{"hop_length": 160, "win_length": 512, "head_dim": 16, "parallel_block": false, "inner_norm": false, "optimizer": "muon", "lr": 0.0096, "nesterov": true, "grad_clip": 1.0}
Rows from block 4 of a small audio embedding model, named by matrix and row number. Rows with one number belong to one neuron. Each number is 500 + 40 x the weight over its row's rms, rounded and kept within 0 to 999. All counts start at 0. Numbers have three digits each. After the name is the row's rms in percent of the matrix's.
Before each neuron's rows are labels from the 100 clips, of 14848, where the neuron reaches its highest value: "top examples" is what is common among them; "loudest" is the band of the loudest frequency at the time of the peak. Only what is clearly more common there than usual is listed. The data: acted Russian speech (Dusha).
# fc1: MLP up (model.blocks.4.mlp.fc1.weight, 480x160), inputs 0-79
# fc2: MLP down (model.blocks.4.mlp.fc2.weight, 160x480, transposed), outputs 0-79

top examples: emotion: positive
loudest: 500 to 1000 Hz
fc1.274 079:530563530543460489475494523515535468487424519387433513475471436497508487514575525522447459550535511469504504454414564492536543417426464528518513512542446582513575487539503505458476514491534468552461465505513518463605504498534514492534479542
fc2.274 068:507472554418541492503486588420514516488566560510529478543462400507466559590513516497476500502528470461563546473477492420434479555522497492477567480506532514442514488494547461507510498505465490546579486519463494488498481513564461450460447538

top examples: emotion: positive
loudest: 500 to 1000 Hz
fc1.355 116:467518469500429501469495464550484482567490497518465474532518479484522536521501494475517527514537471555482510479424517499534510564505551573551492495482518478554498431503411524496568547493488493589384533550491477503510483483523431558538523502
fc2.355 102:579485546472472480565490465477537412484471503436603505491461563496488492526566469537541500467480516585502472493510496549462452538562419505520461460546495412504439532516475537544468493504529588530562504505499501495457503488511478497454461501

top examples: emotion: angry
loudest: 250 to 500 Hz
fc1.416 098:522462445477454601479488544499508536536506520487591508522523495547447513609525515530488455504485510458524530534513509492524507570500584553480450515467503503491484415575654475472472459399480563494535408520465522483564505478528519541462503503
fc2.416 107:540434535488492532390515517477510429496520507527499520503547541453492487472515463538455564459433450575450511485478466545484521467486461528490533557511483484562529558526510515495467464499523469536405464479519429493540552495507441443493527534

top examples: emotion: angry
loudest: 250 to 500 Hz
fc1.377 115:548476493495433528535507520480528549557573481447481567527492506540397525564540494550494517482494454531546545570441473486509477493478475511471508436494491557526528512532463484434535515501537522368493482497506590534537467539469540527535498495
fc2.377 132:461510501493486485474552459498529588553472536474428516479491510555456506476505524495468505505526531559444482475512445537599526509427459480502473465476478505466441467428523481579531480554529466536513454584559468448525547552441557475465516574

top examples: emotion: angry
loudest: 500 to 1000 Hz
fc1.428 049:549454493529444463589474495439483520555501458553508510500502536532556535499523526517509499517541499544477485514512497468470539610509523454426481544461469501478589412477436516542489461500542544444542533430538510578461575469430465526503528597
fc2.428 056:519474559468484489506405493444584551500529456513554563556550458524485500520507522489488464502503496538490463501438564519518484509499552472539470471473498521506503500555483433442522473430471499479432514484544552482506500476500510551559504527

top examples: emotion: angry
loudest: 250 to 500 Hz
fc1.404 074:493551487497509462421466559471506527511572445557563479454511539457547537539447515451547477534469463503543497472457473464474482549415507516497540500430440528526398435454539473535541531485495499479506455465481430503522475527506507520371479452
fc2.404 069:557483529540607505510577501502508523407519457512503501509511402517532484478411555444542527466454550517525527513514480540524463495565460421500470474489493501516559549433452459553473525493575471530467513522521480562481513518483589498513541439

top examples: emotion: sad
loudest: 500 to 1000 Hz
fc1.346 104:461531557567512495481577478486499498434551496427510581513487505450487438542518542517527521494476547523416451514502534516511539561480543473476583517494449532433444477560500511627479448526456495446517558477458505542474500477424528459433573464
fc2.346 101:519438513481453503453532480489443482492447518476493452585540455514475537534463475517443547467537598430530494455497517462517487516456488477496522456473499463525496569441486478523510480512555546449434467496543499444543382539569491535474551495

top examples: emotion: angry
loudest: 250 to 500 Hz
fc1.475 109:451498521477514590510520530564475467543620513483450530495565496499468479543496443525482461449495533467525523547467488509533481471465507560414470545506495551494507503469529484446433554440543507519500467465482524511471553553405466448571559520
fc2.475 106:441458510422410494491382496490501473535503528479419490507499543485469523556442518413500569442441485481548544518543503518489518480521494480438580450462510482505495508508506556477508512550472560557577508425458479474468543524452461523455476514

top examples: emotion: positive
loudest: 500 to 1000 Hz
fc1.18 092:568598506495443514548555494467511566516567521552521549465551498513458490504518461502525470414498539487496516435545418528477490517469474577545430508525464515525482522477481459482533503499468522475541530552448464562585517492441543537492480483
fc2.18 080:522545502468471513487501592564434469511558566472442495501526544534523448480504495479520487552445475548488470526485458486512572418549447479535509451503483558592535547460492506548432451502466533405477531483433461510515490434519550487532517492

top examples: emotion: angry
loudest: 500 to 1000 Hz
fc1.37 039:460471455480482553452523482462452517479542496509498520514490537502433476557503513496516442529487424588519564525598486564520494522536503468512454509413443500513564507505547553539521515470461542479451523446471531557425562531501465498501449507
fc2.37 035:473493489463438467526503538463495494517509517501484495527524577546552479435493514513427489494504496405506511456523533494540522562497510509485504450501451447517458419559444478398497555522489424507468491483513479405520529473574542447461572496

top examples: emotion: angry
loudest: 250 to 500 Hz
fc1.425 125:567542493476539515408429543530499474587478483591438465499444506445540456474421478480514441468528544534539442491539530448492504517481496496529535509495527493536473491537460535461419517514528500549499477486579474520500538564466554473485499448
fc2.425 112:380484480550542532461487517501562523492507536406519544489518527543550377479539580525545493551500499565509506477451482470537491497499518521541533456435521515527506546481558533475602432481507525500519460517443544511527523593566515548535474488

top examples: emotion: angry; emotion: positive
loudest: 250 to 500 Hz
fc1.184 125:481498497504478501518495486555528472510473551620561476470560551470573555435507528509470442583490499565465543527542475477511479525495494501482479478517491528549580594444456585508539408545522553500547424444553504539529490473515516451522480468
fc2.184 123:472528530457488520476452466500478497504547469479545472501444527536547483458502513576461443496571506547522414503506492512476522391468566452456566519556502475527492498464492545471534531502579542494457507583568537471513474459485510479527493531

top examples: emotion: positive
loudest: 500 to 1000 Hz
fc1.398 115:521513518440532473447459480476457542471508486523555494502528523487547560548463501494567461478581552452555482484458529489425440547550508484454584521502505438473481449493516459536538447474484486547573469481494402452542526500499547504476516515
fc2.398 117:549463529468576526500496503378541493495493426486439513483459576523509480524502472543450534523492486575468529468532493512406516469413424526573479484448437532457538526493451478435512490458527487503413583531541484470499446525514504487491540574

top examples: emotion: angry
loudest: 500 to 1000 Hz
fc1.220 142:508523469524486518530502415511550430542572571446531503493514538438500454540507518488488489552430426563508448484509510495514535484489394521497527448554464539541501538500479512473524533518523541515593480468545503502458547501502436534484523550
fc2.220 123:502546465510491465443497572568459514461504402487441515477562516543465520598449511497536485554502461553494514484465529509491511486516504488487518501548535411488527508461406445449563498549535562565577516462503550377475517474453562459484507477

top examples: emotion: angry
loudest: 250 to 500 Hz
fc1.422 086:465457452493575467452507531556470490508482579451504520541553524479522514495510502464452505411491428461475526513436491501557479532522470504506525451445491513586532409493519471488498444539540567523471517493526498537527479567433549513445520498
fc2.422 088:453558523490482528552541503501470484509573429560495497497521448538532446489494478466489511523508462534509493529494471482524528473509441481496480491488431472435485509502380497518569494441537442484456468466448487522443501378566474531552461562

top examples: emotion: positive
loudest: 250 to 500 Hz
fc1.256 121:513513436556527517469561537516456537488530511539521504477548454464506567457535517528535509560548536495582491479515461519509450427496506559473531525525485569495473545473564526508456427510540471544478398495480570502493519536511508441570496447
fc2.256 117:517426489509451539524462471531591482476479450532585479428495444533506526588486491468449540528457514565501498512541439530525477465552534543453534532523535489476531494520453545537506447472542539488469534488511491506498507483500400512426474451

top examples: emotion: angry
loudest: 250 to 500 Hz; 500 to 1000 Hz
fc1.464 071:563513471538472491510536556531500458456537512469501520555508514507460541545540513527458352448439515457491431473565521521481547517565455552435503515413566489503471575562520475541473493548578490480441505492513478631480499528505457489504467467
fc2.464 075:427479523431515584508481519500433489510501504471483504484555582462468543495485483535518599469577488495501489464494489452527500513458433483503496423429506477493496507505501583506508476490540478552474555585565468462533431402479531466538517558

top examples: emotion: angry
loudest: 250 to 500 Hz
fc1.332 121:490471534448485510476443599451538508527505459509502540549539458492564556515491555482533522491551509549504495507449483409454495514458550456506509489516455504549423489508489441449506559540492527478481509485548516494538512538445503540491496473
fc2.332 110:502453504507516509491464515527478522481540490473462462479511587462476464535539518534493479486449470431421497542503512522489509492565506525510537475443439455423513484444500523509511451567534504488532477572477500523553502562555512448489561519

top examples: emotion: angry
loudest: 4000 to 8000 Hz
fc1.165 111:497522472454485464488463615567526515521478504486478425482469493491535568464489485506511513559429493501501616511498585429459550542509533508513544517530441571438412509461530513540419550467471471465467479424454546517509494514504519441494492544
fc2.165 106:421529547492541520479553518457477503426501506494467504456462470459484429496483554434434504509579504497493532464571485557476535469522527480490515491514484493475606498485490459445475501457480499518548533494572463487487433570469490518580449576

top examples: emotion: positive
loudest: 250 to 500 Hz; 500 to 1000 Hz
fc1.150 094:442501539456504486491410505447512520485535483511452562445551512503516467448454502567436574460479538519558499505537419448521507501452557496488460509532472471516432537535504436463504528532466505529465529485514504521483548509531415498471401423
fc2.150 093:534503535535476508429503530565479505529451443493504385437526487478496496492535467512446458476429525566575582524517565572444470538535561475423447474521578512520491432478496553506496480470507491485499515452490449519526490516524526532524457493

top examples: emotion: angry
loudest: 500 to 1000 Hz
fc1.445 112:562487491498524453448557463493509558486527529571491399522533479506483555488522534532523530514567485542495552381502496506531538529536486515535487506462524458495538481506470486480496457577487547497495562466507500550530496509500457530522510498
fc2.445 103:471580551490510558576423479492507459525498525522500565528487483509575487504551495500545542572541478426508457464511512510514468549475472447447464472491483531488519559511559503508534434487475496513478458558525487551564527544496538483508475519

top examples: emotion: positive
loudest: 4000 to 8000 Hz
fc1.29 107:484496409554454506537517502524565532561492464562504491471517480536474423528484473456461521526474470498491538557518511532513528512527485589552514482516545552480543532526448410438533412474469511478520502438560495497495554425467489467471464493
fc2.29 111:527507531489495440495482522544447509494567520536495490509471480467571539506488434460513446462546427550494441527519424477515552442459467509499523588495502465521495492463574516502541535521561432496515496443538510512545446510527548545508514548

top examples: emotion: angry; emotion: positive
loudest: 250 to 500 Hz
fc1.439 094:482486453468459513562439490486470586483467530521511473533540567453466531548542512492487531505486532513517515497475486435431553506571527448496569469441501527532444469497508526501434427501514491560575443491528488491512466498556549516498495442
fc2.439 103:522464494558528536419487507496534459551565452465460573467475501515552462463473473482522460510547507523543472497477472454538576508548478473469543543474453497571514446523473507434543465499490554519469515510498530550479507543540448480469535530

top examples: emotion: sad
loudest: 4000 to 8000 Hz
fc1.479 050:488494449502471535415501529517513439502449461504508543442480484488538449466481512522604516495499520534543474521405431550537513516434487556521551580537568458513469516494451503517489438547502412458489580535500472522570555569515520533459531500
fc2.479 049:550491487470571532507560505458513495458511445444501498527476494512472438507507488543512521556522523489431477509539439487550496393463467478481562585489465472496533521512537531463513408503551490458478508480478421470536523471438533488521427416

top examples: emotion: angry
loudest: 250 to 500 Hz
fc1.431 131:469434522535561519498445523469493479534449483518442495484553476528508483553496538506535498472498520473481483512477556464503569499548493544483536493541462443497494508540499458441496536522606540510590520501489503369482518503554508482474467493
fc2.431 133:496508498559477474500483469574483476495477491503549469551522550480466499477528493518484488521489525480540539533498559522490498487501507518540603461526513437498547495459470468536499451532585538503552558432579519424521550516428590458480507484

top examples: emotion: angry
loudest: 500 to 1000 Hz
fc1.427 132:534505487508504483525459483468420525466504423534551495487467477509461511563537492515513458454449495520567463484501511501483513473520466458461434540522503548491487460507494478551473534566514560506505498372458492528507428492477509490558447427
fc2.427 123:514456568491487546465491488543509489554437440531474447501544490536572413491538480530433475472523401498455541488505534509584536548477523530470560446486476470492550523469491566515459462496480543534500552509531509537408500530538591482526504528

top examples: emotion: angry
loudest: 500 to 1000 Hz
fc1.437 113:497523471524576554453473486523482501515492477511420404489505463478489524523508566503429493506455467505482505583490482461457480416457551480471534445530484428493477508476550459465498476509572511585468529480433552501456470498450574494483543577
fc2.437 091:520487498509474456551560553577475563448523477524475553557515556454474452431493525546503455543507455497487518546484444529528473516462502458450512518466447598456552477450443494465524449470448451577492527558569531513484412550441510443534458521

top examples: emotion: angry
loudest: 500 to 1000 Hz
fc1.157 100:487505526508521476468523547589573485563503523503520516522555442522517609580514494490488486498482522527454410520510556557513522511538509444472528583461500497486482479526468489475474435494522500478458416539508461498487473641440478503601473477
fc2.157 096:524464499478450539574487468452501494490597517557578466494512555444422496475486512475466558476505473514511517509467460552483452465417461505493539516503509435499512515477525514541523501529478484499515548576482434543424455492457568521493527528

top examples: emotion: sad
loudest: 250 to 500 Hz
fc1.149 115:513545480524587460532504441566508454453522494547412481500436476463490536602567493499536486489581537446493441477537491525519507473430515520486489537475554445452541488510564557551461456465505515415530516438521474507517459504533505548437488429
fc2.149 112:512503484581475553557491439454495504522533532538540508439443498523469584557539575576406525468514502460488531478535514516493525444482524532504532510449515582472545515476479525511587446510597486523488500567442450530500430458555480522505508592

top examples: emotion: positive
loudest: 500 to 1000 Hz
fc1.471 083:505503518443556512498516479448459465479512545529538436538520480523475433555588486462525449447497482516475462600518449518480521558474535486524576523554528515527557533517547498584469487485500443513542528521536428519476546432515512448533508560
fc2.471 089:545558505517459471489465491463529548500493567444403492547503516513484499542418484491496564487534516499473495446504541523466481493515491499512521525532573469509530527523508510461464481539507505553464434456424438436457506516450474429518423452

top examples: emotion: angry; emotion: positive
loudest: 500 to 1000 Hz
fc1.191 076:511538518515450456539453543566447470527511469548511559420562478432482509463553505539526580512480527474471520483461564544450486549467438486491514535569471480496562438451570529526554489554583473560476493517468541523498526512526508521452519429
fc2.191 070:531537545453544427428466509500521449469507517474488417482475489435533469458525493460414440542526506509482558540434510469530558589552492480500454503491541568498507510602537447487524574457454523499514568462533488498502578487474456539491560496

top examples: emotion: angry
loudest: 4000 to 8000 Hz
fc1.245 101:503551539488470439511514494443589483416470489533535491491530489461540516479523519542441498550504498501488476538467488509533518377466419503518480451491500494495499547426514494402517502480511553513406508464485468497532507565417495487516595545
fc2.245 087:499464502486521562487503538540495492412460453468452468504586480525446520435449480405468510464516486528505549497465482439483480535483557474515522581489518530495416493490429466620526519487434574476527483524475546560515498463587491523478490506

top examples: emotion: angry
loudest: 500 to 1000 Hz
fc1.477 095:519496483516438508524552510535498480453497493556556453560575456509453552530511460469490494509509452517431472513445462517539519437480491532434440534511477593494485535553455509509443501540515448526518550489475494440515507543423525465510538496
fc2.477 082:478483532440516494509526495431454497540461460491483555402537520536469492546512473462516524592459511494496477489463511449510494523451471520503479426414524428497545429473557521561536526549383545469500378448547488516493586476511513527456477556

top examples: emotion: positive
loudest: 500 to 1000 Hz
fc1.169 089:499569520562562538548519463452549565506500492567491510525554495566568520435556405544471507471481534511551497540544447529478486583482530495559523567494487508490476516515610501463500564465473505469527531504510427488494509473517491530459516487
fc2.169 096:492573525589424528488467454530540449439492557416512480477488543477484478517499402516448490581499480476471462461461477496473534512479509489484469458549493505484517475523454538541387514543580502521537541559465533549437499478444464528530559449

top examples: emotion: angry
loudest: 4000 to 8000 Hz
fc1.164 111:552471496444523483478494488566487485552507486458461463507433444515502533514536478522501544494495496522383522513491518461488463457437445442555555492516454557561496448459529489561478515502487458503527450559503545425428563513466451488526480556
fc2.164 108:474501430514575489512519474474478463535579567536562505522545499528480467422540551515518503504516420464573460559508480567558460520525502501549559466442498521521550450512456550531413499512536516426494502470453467416499462405514472507451550521

top examples: emotion: angry
loudest: 250 to 500 Hz
fc1.349 067:454525506456468534495558518461459534552538522496489514563518522494487500540540506588446465526471442503482479457535537501557563456536451503461510527592517513509501454538484494536525448530498550496484524510507480552440521528485495504458524492
fc2.349 072:506525580488572483470492542543470512498453474504377488527466565531521533497519515517478444407536547532521541489509452515500416492458546606432483470500501459557471505506524536493519557503432451519495481476509477583465524482494452467540413496

top examples: emotion: angry; emotion: positive
loudest: 250 to 500 Hz
fc1.379 125:482405501458476506455507496446552511510493535459518521549537439548500555565539476545472487504486559492553460539521548518505512524551492461492496448484448444492538536458460499520515577625511537557452414472535558408497542475532473536465476452
fc2.379 128:517553485494504509525504528547548535507579461514468470462429553516511532441535523497528541575487452438468473484450576557489516537493424519436559504512414443486533530512408539450476538465529509482492573503457555552527476513478525495526538482