A small audio embedding model, trained from scratch: 26041 training examples.
Rows from block 5, named by matrix and row number. Rows with one number belong to one attention dimension. Each number is 500 + 50 x the weight over its row's rms, rounded and kept within 0 to 999. All counts start at 0. Numbers have three digits each. After the name is the row's rms in percent of the matrix's.
# v: attention value (model.blocks.5.attn.v.weight, 160x160), inputs 0-53
# proj: attention output (model.blocks.5.attn.proj.weight, 160x160, transposed), outputs 0-53
v.13 098:454483517504509465487433557624562400545526473495488491471413590556494476524502531529497547515426553464512570633482467437495483466385387493578546557562585572537451
v.14 084:476511546515513560601550503513537458480526482591538455425542548563455430549535541560461435511486408583441477461451486410527518570482439457603516486502553556503521
v.15 104:548545503392469544467522418466576495522504546542560426503463466502480497515525486459476491562539458456574503399569546589578595566534491497391534552488541524539488
v.16 105:539450499480450559536385552457485510445426488408445444431452532465502496505509494416465484640500524547441553603475515544425453585524458456561530427471516384605495
v.17 100:515512506517585523483514546556559565491393450567489516464527445557461549569449519557546482485559481554469572571464538502457490494596497506350593567544435573435520
v.18 107:593410492524455462584425500405503484486530455488468566467540521445560408472547548455435556481478559489527507443435556534559522463502468473449453460483539513501562
v.19 107:424540503493570498527537499477443567357571469506448522482463592441559423450399399422451528550486431463499463496421528455511533506455454438488433512467607506503422
v.20 095:456562559565488563506510459630503432441518460414462477568441509436572560465525473543480549470483477456572502490591466522469491525450490476460521533443461527553446
v.21 094:450505459466554454551643401486522490515468492416452529371401519520521540476490491411460458467500495501479540476559675506439480552517502459357552495553480500519480
v.22 095:444530513420494571503544473463517499504494537511532406499539569521465436560517464473473456522524530460511505500485492539547437488548610587510533497471472550474614
v.23 102:520453427572508541426537501568459470520538531487497468526565611546452492495457513512499452528520602505501489485506551493532527507524484563430581517444412507467558
v.24 099:599403502404525475454511485433420452526528516558499508490504469410470521479601458521515463543489554550435513502443492558499411556569526514458552486501527470515549
v.25 097:417404541524409492521455504556560539525433440513479526527489459556527491582483563484463532471503455429472444438506497533497512565580454514568542510506431570424499
v.26 099:534489508447511531507542426509465414452580524503440521516532452466602485465516578513505473602494483484517602525556444515460502465460534517477530394517450499520538
v.27 103:499500565460444568528441490471425379510532559538432499494411390501484540484661499448454471461488459536515531474548480508579497487465472485445436589481483511513452
v.28 098:586487542503555443512535462575563536458506490497526504526492568457438497548446478433547512445537504423515478377570547447430479554441513456528369489454524500427474
v.29 097:455463481467481505472550537558482541480564550417322557473435503461555462415528479570386525500447415441546442449526523443457604454513545507485543460501516439500493
v.30 103:514528496530532462484563513456537468464560456419530523500626531603477412507416534551502544486550527493481591483528501475508515459465525518533381522529539456439550
v.31 094:516442498533480512516502437464522490388506463559486467511503500473486502481523436566515491579482439447489451542461459476474455399512427503568534409483423541532493
v.32 084:552552505557378465560536511541515427550538469550446489479530594510566499551451586502490443463519492517497408542525533451548465482503585578486555526477583526404592
v.33 098:446422480474442503471455534501547497510491542539543396514481531453518499603500596465530542473600430528526571468467452524528544558547404420533457456473440450530446
v.34 105:539450491479453448508530450512498453536529408522435492418444535564478593470599589501521471446483429518508588479450491478434428427523492565530464490491495420476487
v.35 098:540473417514457501468468438506562553538495436533470569486471586527539432380478501477502396408482500523525538418458507579498491491481449419454480562638566526520550
v.36 102:459501504525479485594589522594555536508393486529566537541450561498470528463469484510467450454488523487429569531486530507486482486512432547476578423475499507553451
v.37 127:561534499529430543551385409551523542439569496512420400413458534465595568567517537490492443416509461543496467485404502559509451475544435469505496477437453487471442
v.38 094:495543552417488559456533453453576533492518508480460479524497587529489556405487523436610585494490539436463472478580555501564494493512464476577486492441455450505517
v.39 105:534512478498418517509493497510507526507504452473545475455487489602543573562500534385579406455428381558474574499533482496474455504515514511518474451493510410442447
v.40 098:499539485505529559478470438509535524552479596509429476502606573531453515489531440526615503438525460484525523432626525521588454533453469573478497425572409504613472
v.41 102:519487557482419578439450446632480522567401474575418544446548492508502528432558540550549514453509475559489531521558509523470559497600517521501556447530480395444477
v.42 095:489533554455533439518506491583564574557502501459517501474489544495548542451462493419544534575479484529533529415475447488548541473565497517511470571503560455591423
v.43 101:419512437535475507529514407395496466454571418484456461449531475437421557492437521453552583548508497500485447540501561447527535484494574382547475448457507560504503
v.44 097:472607479490527498467518529518537493461456553470626504486474576525456490475579449483485500506480539570472405596575538483488512599511494462641437424450475495453435
v.45 100:484393488571433574539519511478578393557442515459502463530480556525524510488508552462578503476506524502588457573518431529510531597533456530480456439516457451498497
v.46 090:484445532497596553506424447469501552465429546414519468450535406554530550546633505518527534591478524485568454489618620544576411489485447440493484477603608487470530
v.47 096:459588567454562525479447449400405530493568466441541556548509529504469516394474504523554474473489464502423558518417571483520547427487565501487578444458581445517538
v.48 110:466538461464419542504580582470504496461501565491455514514541398564440534465464478413442438454521469490483487532483472602532541545425526497524554623385461533541415
v.49 092:426576471463491490492548495551478409449505444417497521509564575528466506453487538495480430506562487487536612422550475441485494486480544447554549521421475543553579
v.50 108:557543452503493567461486491431590520469564537568533487500561501478529476569499529604503489559595538563471499422497471492603486551524444416496577507493538507563539
v.51 085:470556562617526583488429483505422578452425594513537495448487511489626506493508458537505485535584487558544545603453539451493500558573468559466571535466422469505521
v.52 091:592442513438526518564523552643521489485434499505500506537530442462444458514402499579474573483496577506603483450500427517460426501502448494487522562493485517508481
v.53 096:331504526496457524489478490541441541426465473373559435516484556538516479431549557521520485483521553435451520497530514455542591488449573494452444444525556538505541
v.54 100:425425488499501473559514563570464549438464519538437482505515469406537485539625489392399570508437500472513442483539500507548551445508511463545583478589490529580393
v.55 110:462423404415480397528432497488498480524535422532523521454411423597598503492469503398524486497497503450467495479611547510528424514527398494537448484514488523538517
v.56 094:425560619426455570519411534503504522465451535490562380503508439595559507452597518534479464466434485466521469604526537448421469543478491636487431435481477461523545
v.57 099:579456483438538576441562508457496589485479527506519540558454557394363484430431454538508425497486510533486507534502501492431531498544530525534433521435383530569455
v.58 090:452563374478518434484419510551560458531597501481520415567475495558598583497509453472424579503444426569495529536497505575546428558510524490529439457508588506445535
v.59 099:483543401526562538495473537504557490452494543522495584523598367498464446492465471556449535436562477518471502517431488415503487524515577508555551547491464465502597
v.60 101:430528497453516470471483449452495501479511520528515485534428557513497495474448578407614455528451499480536477523610398495469522406395590532566488492501389493528513
v.61 101:504532488568571553353486552588431612448481478469471537492453561472456533542519460535476498545563463488540526502437477471505469613507533522520399572430450550474568
v.62 089:488523616541522508504371508419479485538462536574537473404463541514548459591501429401505488529553502581480456559525511494576473462506478537488508502423475448479458
v.63 096:436565561560554417472558444524527559497566569585562456532407532501532427553495501508469446582492571541546487455467516445523522431490535444553554410574463446604476
v.64 097:521519416458531477460564449514440374509586554498412501523511455483448416465455522508508480507559569433526476545543477525570445435606529337500515444432485493495443
v.65 092:489497498547506529413427433541553548539486485548574480508558471511392510543497479547407547425544541434385533493526580521548554500521548533488494378533536482561458
v.66 098:485526478524427457468420438498521550425515505520460510491621554441518439533454479514475439534508440504464447454428437472465455520416535555444477452523497477524441
proj.13 096:563419475524533519485506495498443527474457507466469563406609410462489486479405490465564422436540481551460384414479602534509460488558684460576478489531496451411455
proj.14 085:499468503524520443517438417511524481409459495480587500566538493491487476540473453514510537504533576465573531458474606574595438431545541509401582509407416492476447
proj.15 097:489481443551547506494454527413500512500520469524513529544471541559524454514517560544491517623499590464481555630454484428428449509495452534490425503464418501564515
proj.16 110:618493487508540536472626548526541508548557537461598529557480453556483527455527529486545579427467497436497467418538440506537494451462449503414451526583449479490437
proj.17 105:515498480416525486546485508468447556513466518523488467612564580514424504511456590434420535471554476366523515577602553568515476486476488505555471530474580404476463
proj.18 104:460531490502500537538545523544535532521461591456420562404477513498449548487557514561535441493527472492513483443535472548462484597472488428523491486567509412542516
proj.19 118:515486518489406481513430412551594408508509488479471499520532485463540512652525495518522605442495538562476425428521448565494512574513530484517498503464457527467491
proj.20 087:493507439459530511522532473354528545570557553591545477484540385528499495497482557460445493546504559497489450607518520476551534505587545610504515511525501430458491
proj.21 098:624493525542579529557499530473437605495512462540500498602591480473463533606496448526445475473511510524472441465540388434454424491468567567470503452513512554413501
proj.22 102:566551513587539455551509511582456459535518455500547551484404421464524535473479537542446442548427528555466529507512461432395578418444467453506391542549493447518479
proj.23 107:592525569490596484539461464392502515443517502576461412526442436510489449455452436532470464539483521503554501600522504501586461501486528579533462538545495482579493
proj.24 097:540568504582480594447545581539500595482518497461410635510496505465431520464510550525555524453546550451564544444529448495412510451386438521511458550515547437474468
proj.25 099:411556467506461465504440544399464475539490587543509486494473545478480568391517510541474499563489461458462518553558552584608447472535471483392436453436590465475540
proj.26 091:492539422562444472528513432504500559595481420516550532499530545531458480494505522426529426603542514447571509512352554468563504480472505437464425595443519473489478
proj.27 100:532460497519502503389435501623547523452557436511583494425544526546563482553471403500550522409443548539490411516494518514470499485484523526513526474520551502492460
proj.28 097:428559480569522473510472601420578439481445479505421531517539418531579525559471470592429628577439530540443504591524554494555518551607492508495621429500436560545526
proj.29 094:509502519486447537507524538535501373514564403544518430465493485477516524555487430545589466491494500574547495616482488507566476574538494469440483439434520503439538
proj.30 096:483545505492469396577522493550541438538410573483469450536492552454563506595525548504501496431548421520554450473461508523536541508473519361497551562492475567660443
proj.31 094:432575468499508483511457460528469448635527501571498445512472515488474531388507561442533525469487603456532597481521526519503494584512523481443421534494472369450457
proj.32 092:413521483471563470464501569489463515465575516503559555507355467530542488470470502454455493561525466403563589458509380516472462542511411449525470447545494469577513
proj.33 097:424517549520557506488461418523528488509437528421579617458482471470471486448499546522427497512451506467414545598477519452501380543534536461520493589524564528488462
proj.34 107:503540453466481503427457622478461481465508584541474441516515482490432478526397468549497481540591584538501412558493459527465583480466558428484587466572508529503506
proj.35 096:468488507435526497546540608524400463506523447451461506595563399468516570568523464494491562481496433453390492472540567425628573416520565514498518487388473484482565
proj.36 102:532545495511530450445433453397440447497523508449465453543520451467537574479470562500540458556525430446574437466446505568524416493539560492554454481546534539516539
proj.37 127:453575523491549460508521557541421423473494614515580618538481495519454456493483496409431575571486504535509513458528517413461474432440530467453523533579570463482504
proj.38 100:460469398510471436598443563575448484540544455508468460563530414445491487447572450529461510551509572507425481522469466449392467450534497493480494452572539468575516
proj.39 103:451490556470471445547487587478474429484486578589486461437479517488496498494464370652430491554530537483502377516456508486446526452573458452449515587500541541463495
proj.40 093:550513516571488489495505528513521462449502391494557574523516481497470450434502503510391495529486491505419496588518574446525534480498416531538474523475531573465592
proj.41 101:465505352478511559570545531434461467451577464498518524472598496486519569586475482422453535541477477515501502558431497531487474515505556541492534547497444557588492
proj.42 100:558423445580498595478412530451470486503494555554415500505531477543455477486586463575497389399484518526461459588584547488481584507509509530513440458490501473458550
proj.43 090:444510559497548441497491529561533475541385552504477431479475528472474506432537374506526522494571529520433563458439459451395514490588477592499467486474465448447437
proj.44 098:569516470572484495512498458525470555477533479566494464511442445537571487485526517558541561408449522415566556465542433453538579370522538582393525545530546459542626
proj.45 102:426587501465442437433510462498386617454537410527553589451518475505586476485480568497425521531535471494384515453448561486560489460514490442547526541511561526493484
proj.46 103:500477445464421567527535556489524477499562481567416461537516535591580501468427506505516465494519485544396521545479582432420512500453463526489547564480398487516462
proj.47 099:546474492537433453488536487533540432452499402562455506477592538457473479558577470446524491448505541450579521485471548513378504543476514478482449438414466531453468
proj.48 100:560520437453460477445489518438493438557468485559457554492507524569509453515440426589511473541440611548509442469479474424475552413425563486463430416551511512524461
proj.49 092:582476445478568429507482532474523559473642480519547498473463459541519462579508428463429539499514555574475412495495480574505517458536482443423422527556525525505500
proj.50 109:452440531485572400543519422576469452410469467541520520526560548469417580450527510415561499520405504509486546516466540532425492431528545509505444540411479539508448
proj.51 083:583508590492553474512534521589629432561449498449469579546556549598491481496494561556498472474542535467396469436543445507506512557481477514503451542435545502499541
proj.52 092:491454496458456418472551488474472577526520540564502473459530471570450537546437476432536547515425546483454449491471563471556457529573463587416524467561581524505488
proj.53 094:591447416448567457559496520403476455542577449561527542514445433466503485508522430481494449512550522448605537468484463495524495455543478539562595473505541468581484
proj.54 100:549567489544537476405492482439536508548518475481531446485370470505514456411427434634491461562503502532611547514541423506587507502476511528475449492468518543395528
proj.55 103:587518492548498562509549562547455531537530472555499556530548539515473541482581429628482500519489474536532542468406472479549521475446563582443567492581411462500507
proj.56 098:598448363576563476527557430546545535553485509497549645468522541427552430496492547484452491565610550515527467476492478488507465476468473527532568593544521488550486
proj.57 101:465525514519408470547484587552525515519407481467475469438582493538495505536534589476478627423495517489502586508500495443510451600388473549553515465583493498533543
proj.58 083:547466609567520595497597512517488481489461559467517576479455483537430496506572592502574395487641518401479445443450433458465507451503464446453485550486479518476420
proj.59 098:479483543459487401487560536549526519431571466436538430488493586528451542545463513385521521537459577467504534471534490570471456519490507542509487503525552526441461
proj.60 102:507559511435468552527515591536504558516554441466505471394515447581485482557506362599383544415533468478498468455450567538524606537567464508428507479555531401496476
proj.61 102:473438495484474463551542514521606434478409476531569502532625424575444505546471564451427538488518536567452425526488492495510476464500475494484477461566582535498405
proj.62 077:480549393455526533425513492581570445497437455537462532479513549508488522535504509571506417495496436502569633514464424513407598462496529480532435500551561477405534
proj.63 092:493422506443574542513461527536540522526467498481426575440575489488444523498454475478498572395605436448528484494502539548532508525577502531409477572487484554410528
proj.64 093:446416524503442535542467496569492480592517510480603504521522605480511515450537497483483486517507462646398489489469529483472551561488554526485428498522555452557511
proj.65 087:580536512528464435530520643483608420525518522482384492461549524533483463465472500425552394613520417574496522543486548471532490490437419507510454490480433521467545
proj.66 096:612501529458555490517551511480560481505552476469569530511386481538453482516531482498523486501529515429502555495507578479526546454563452478557482591487416451505468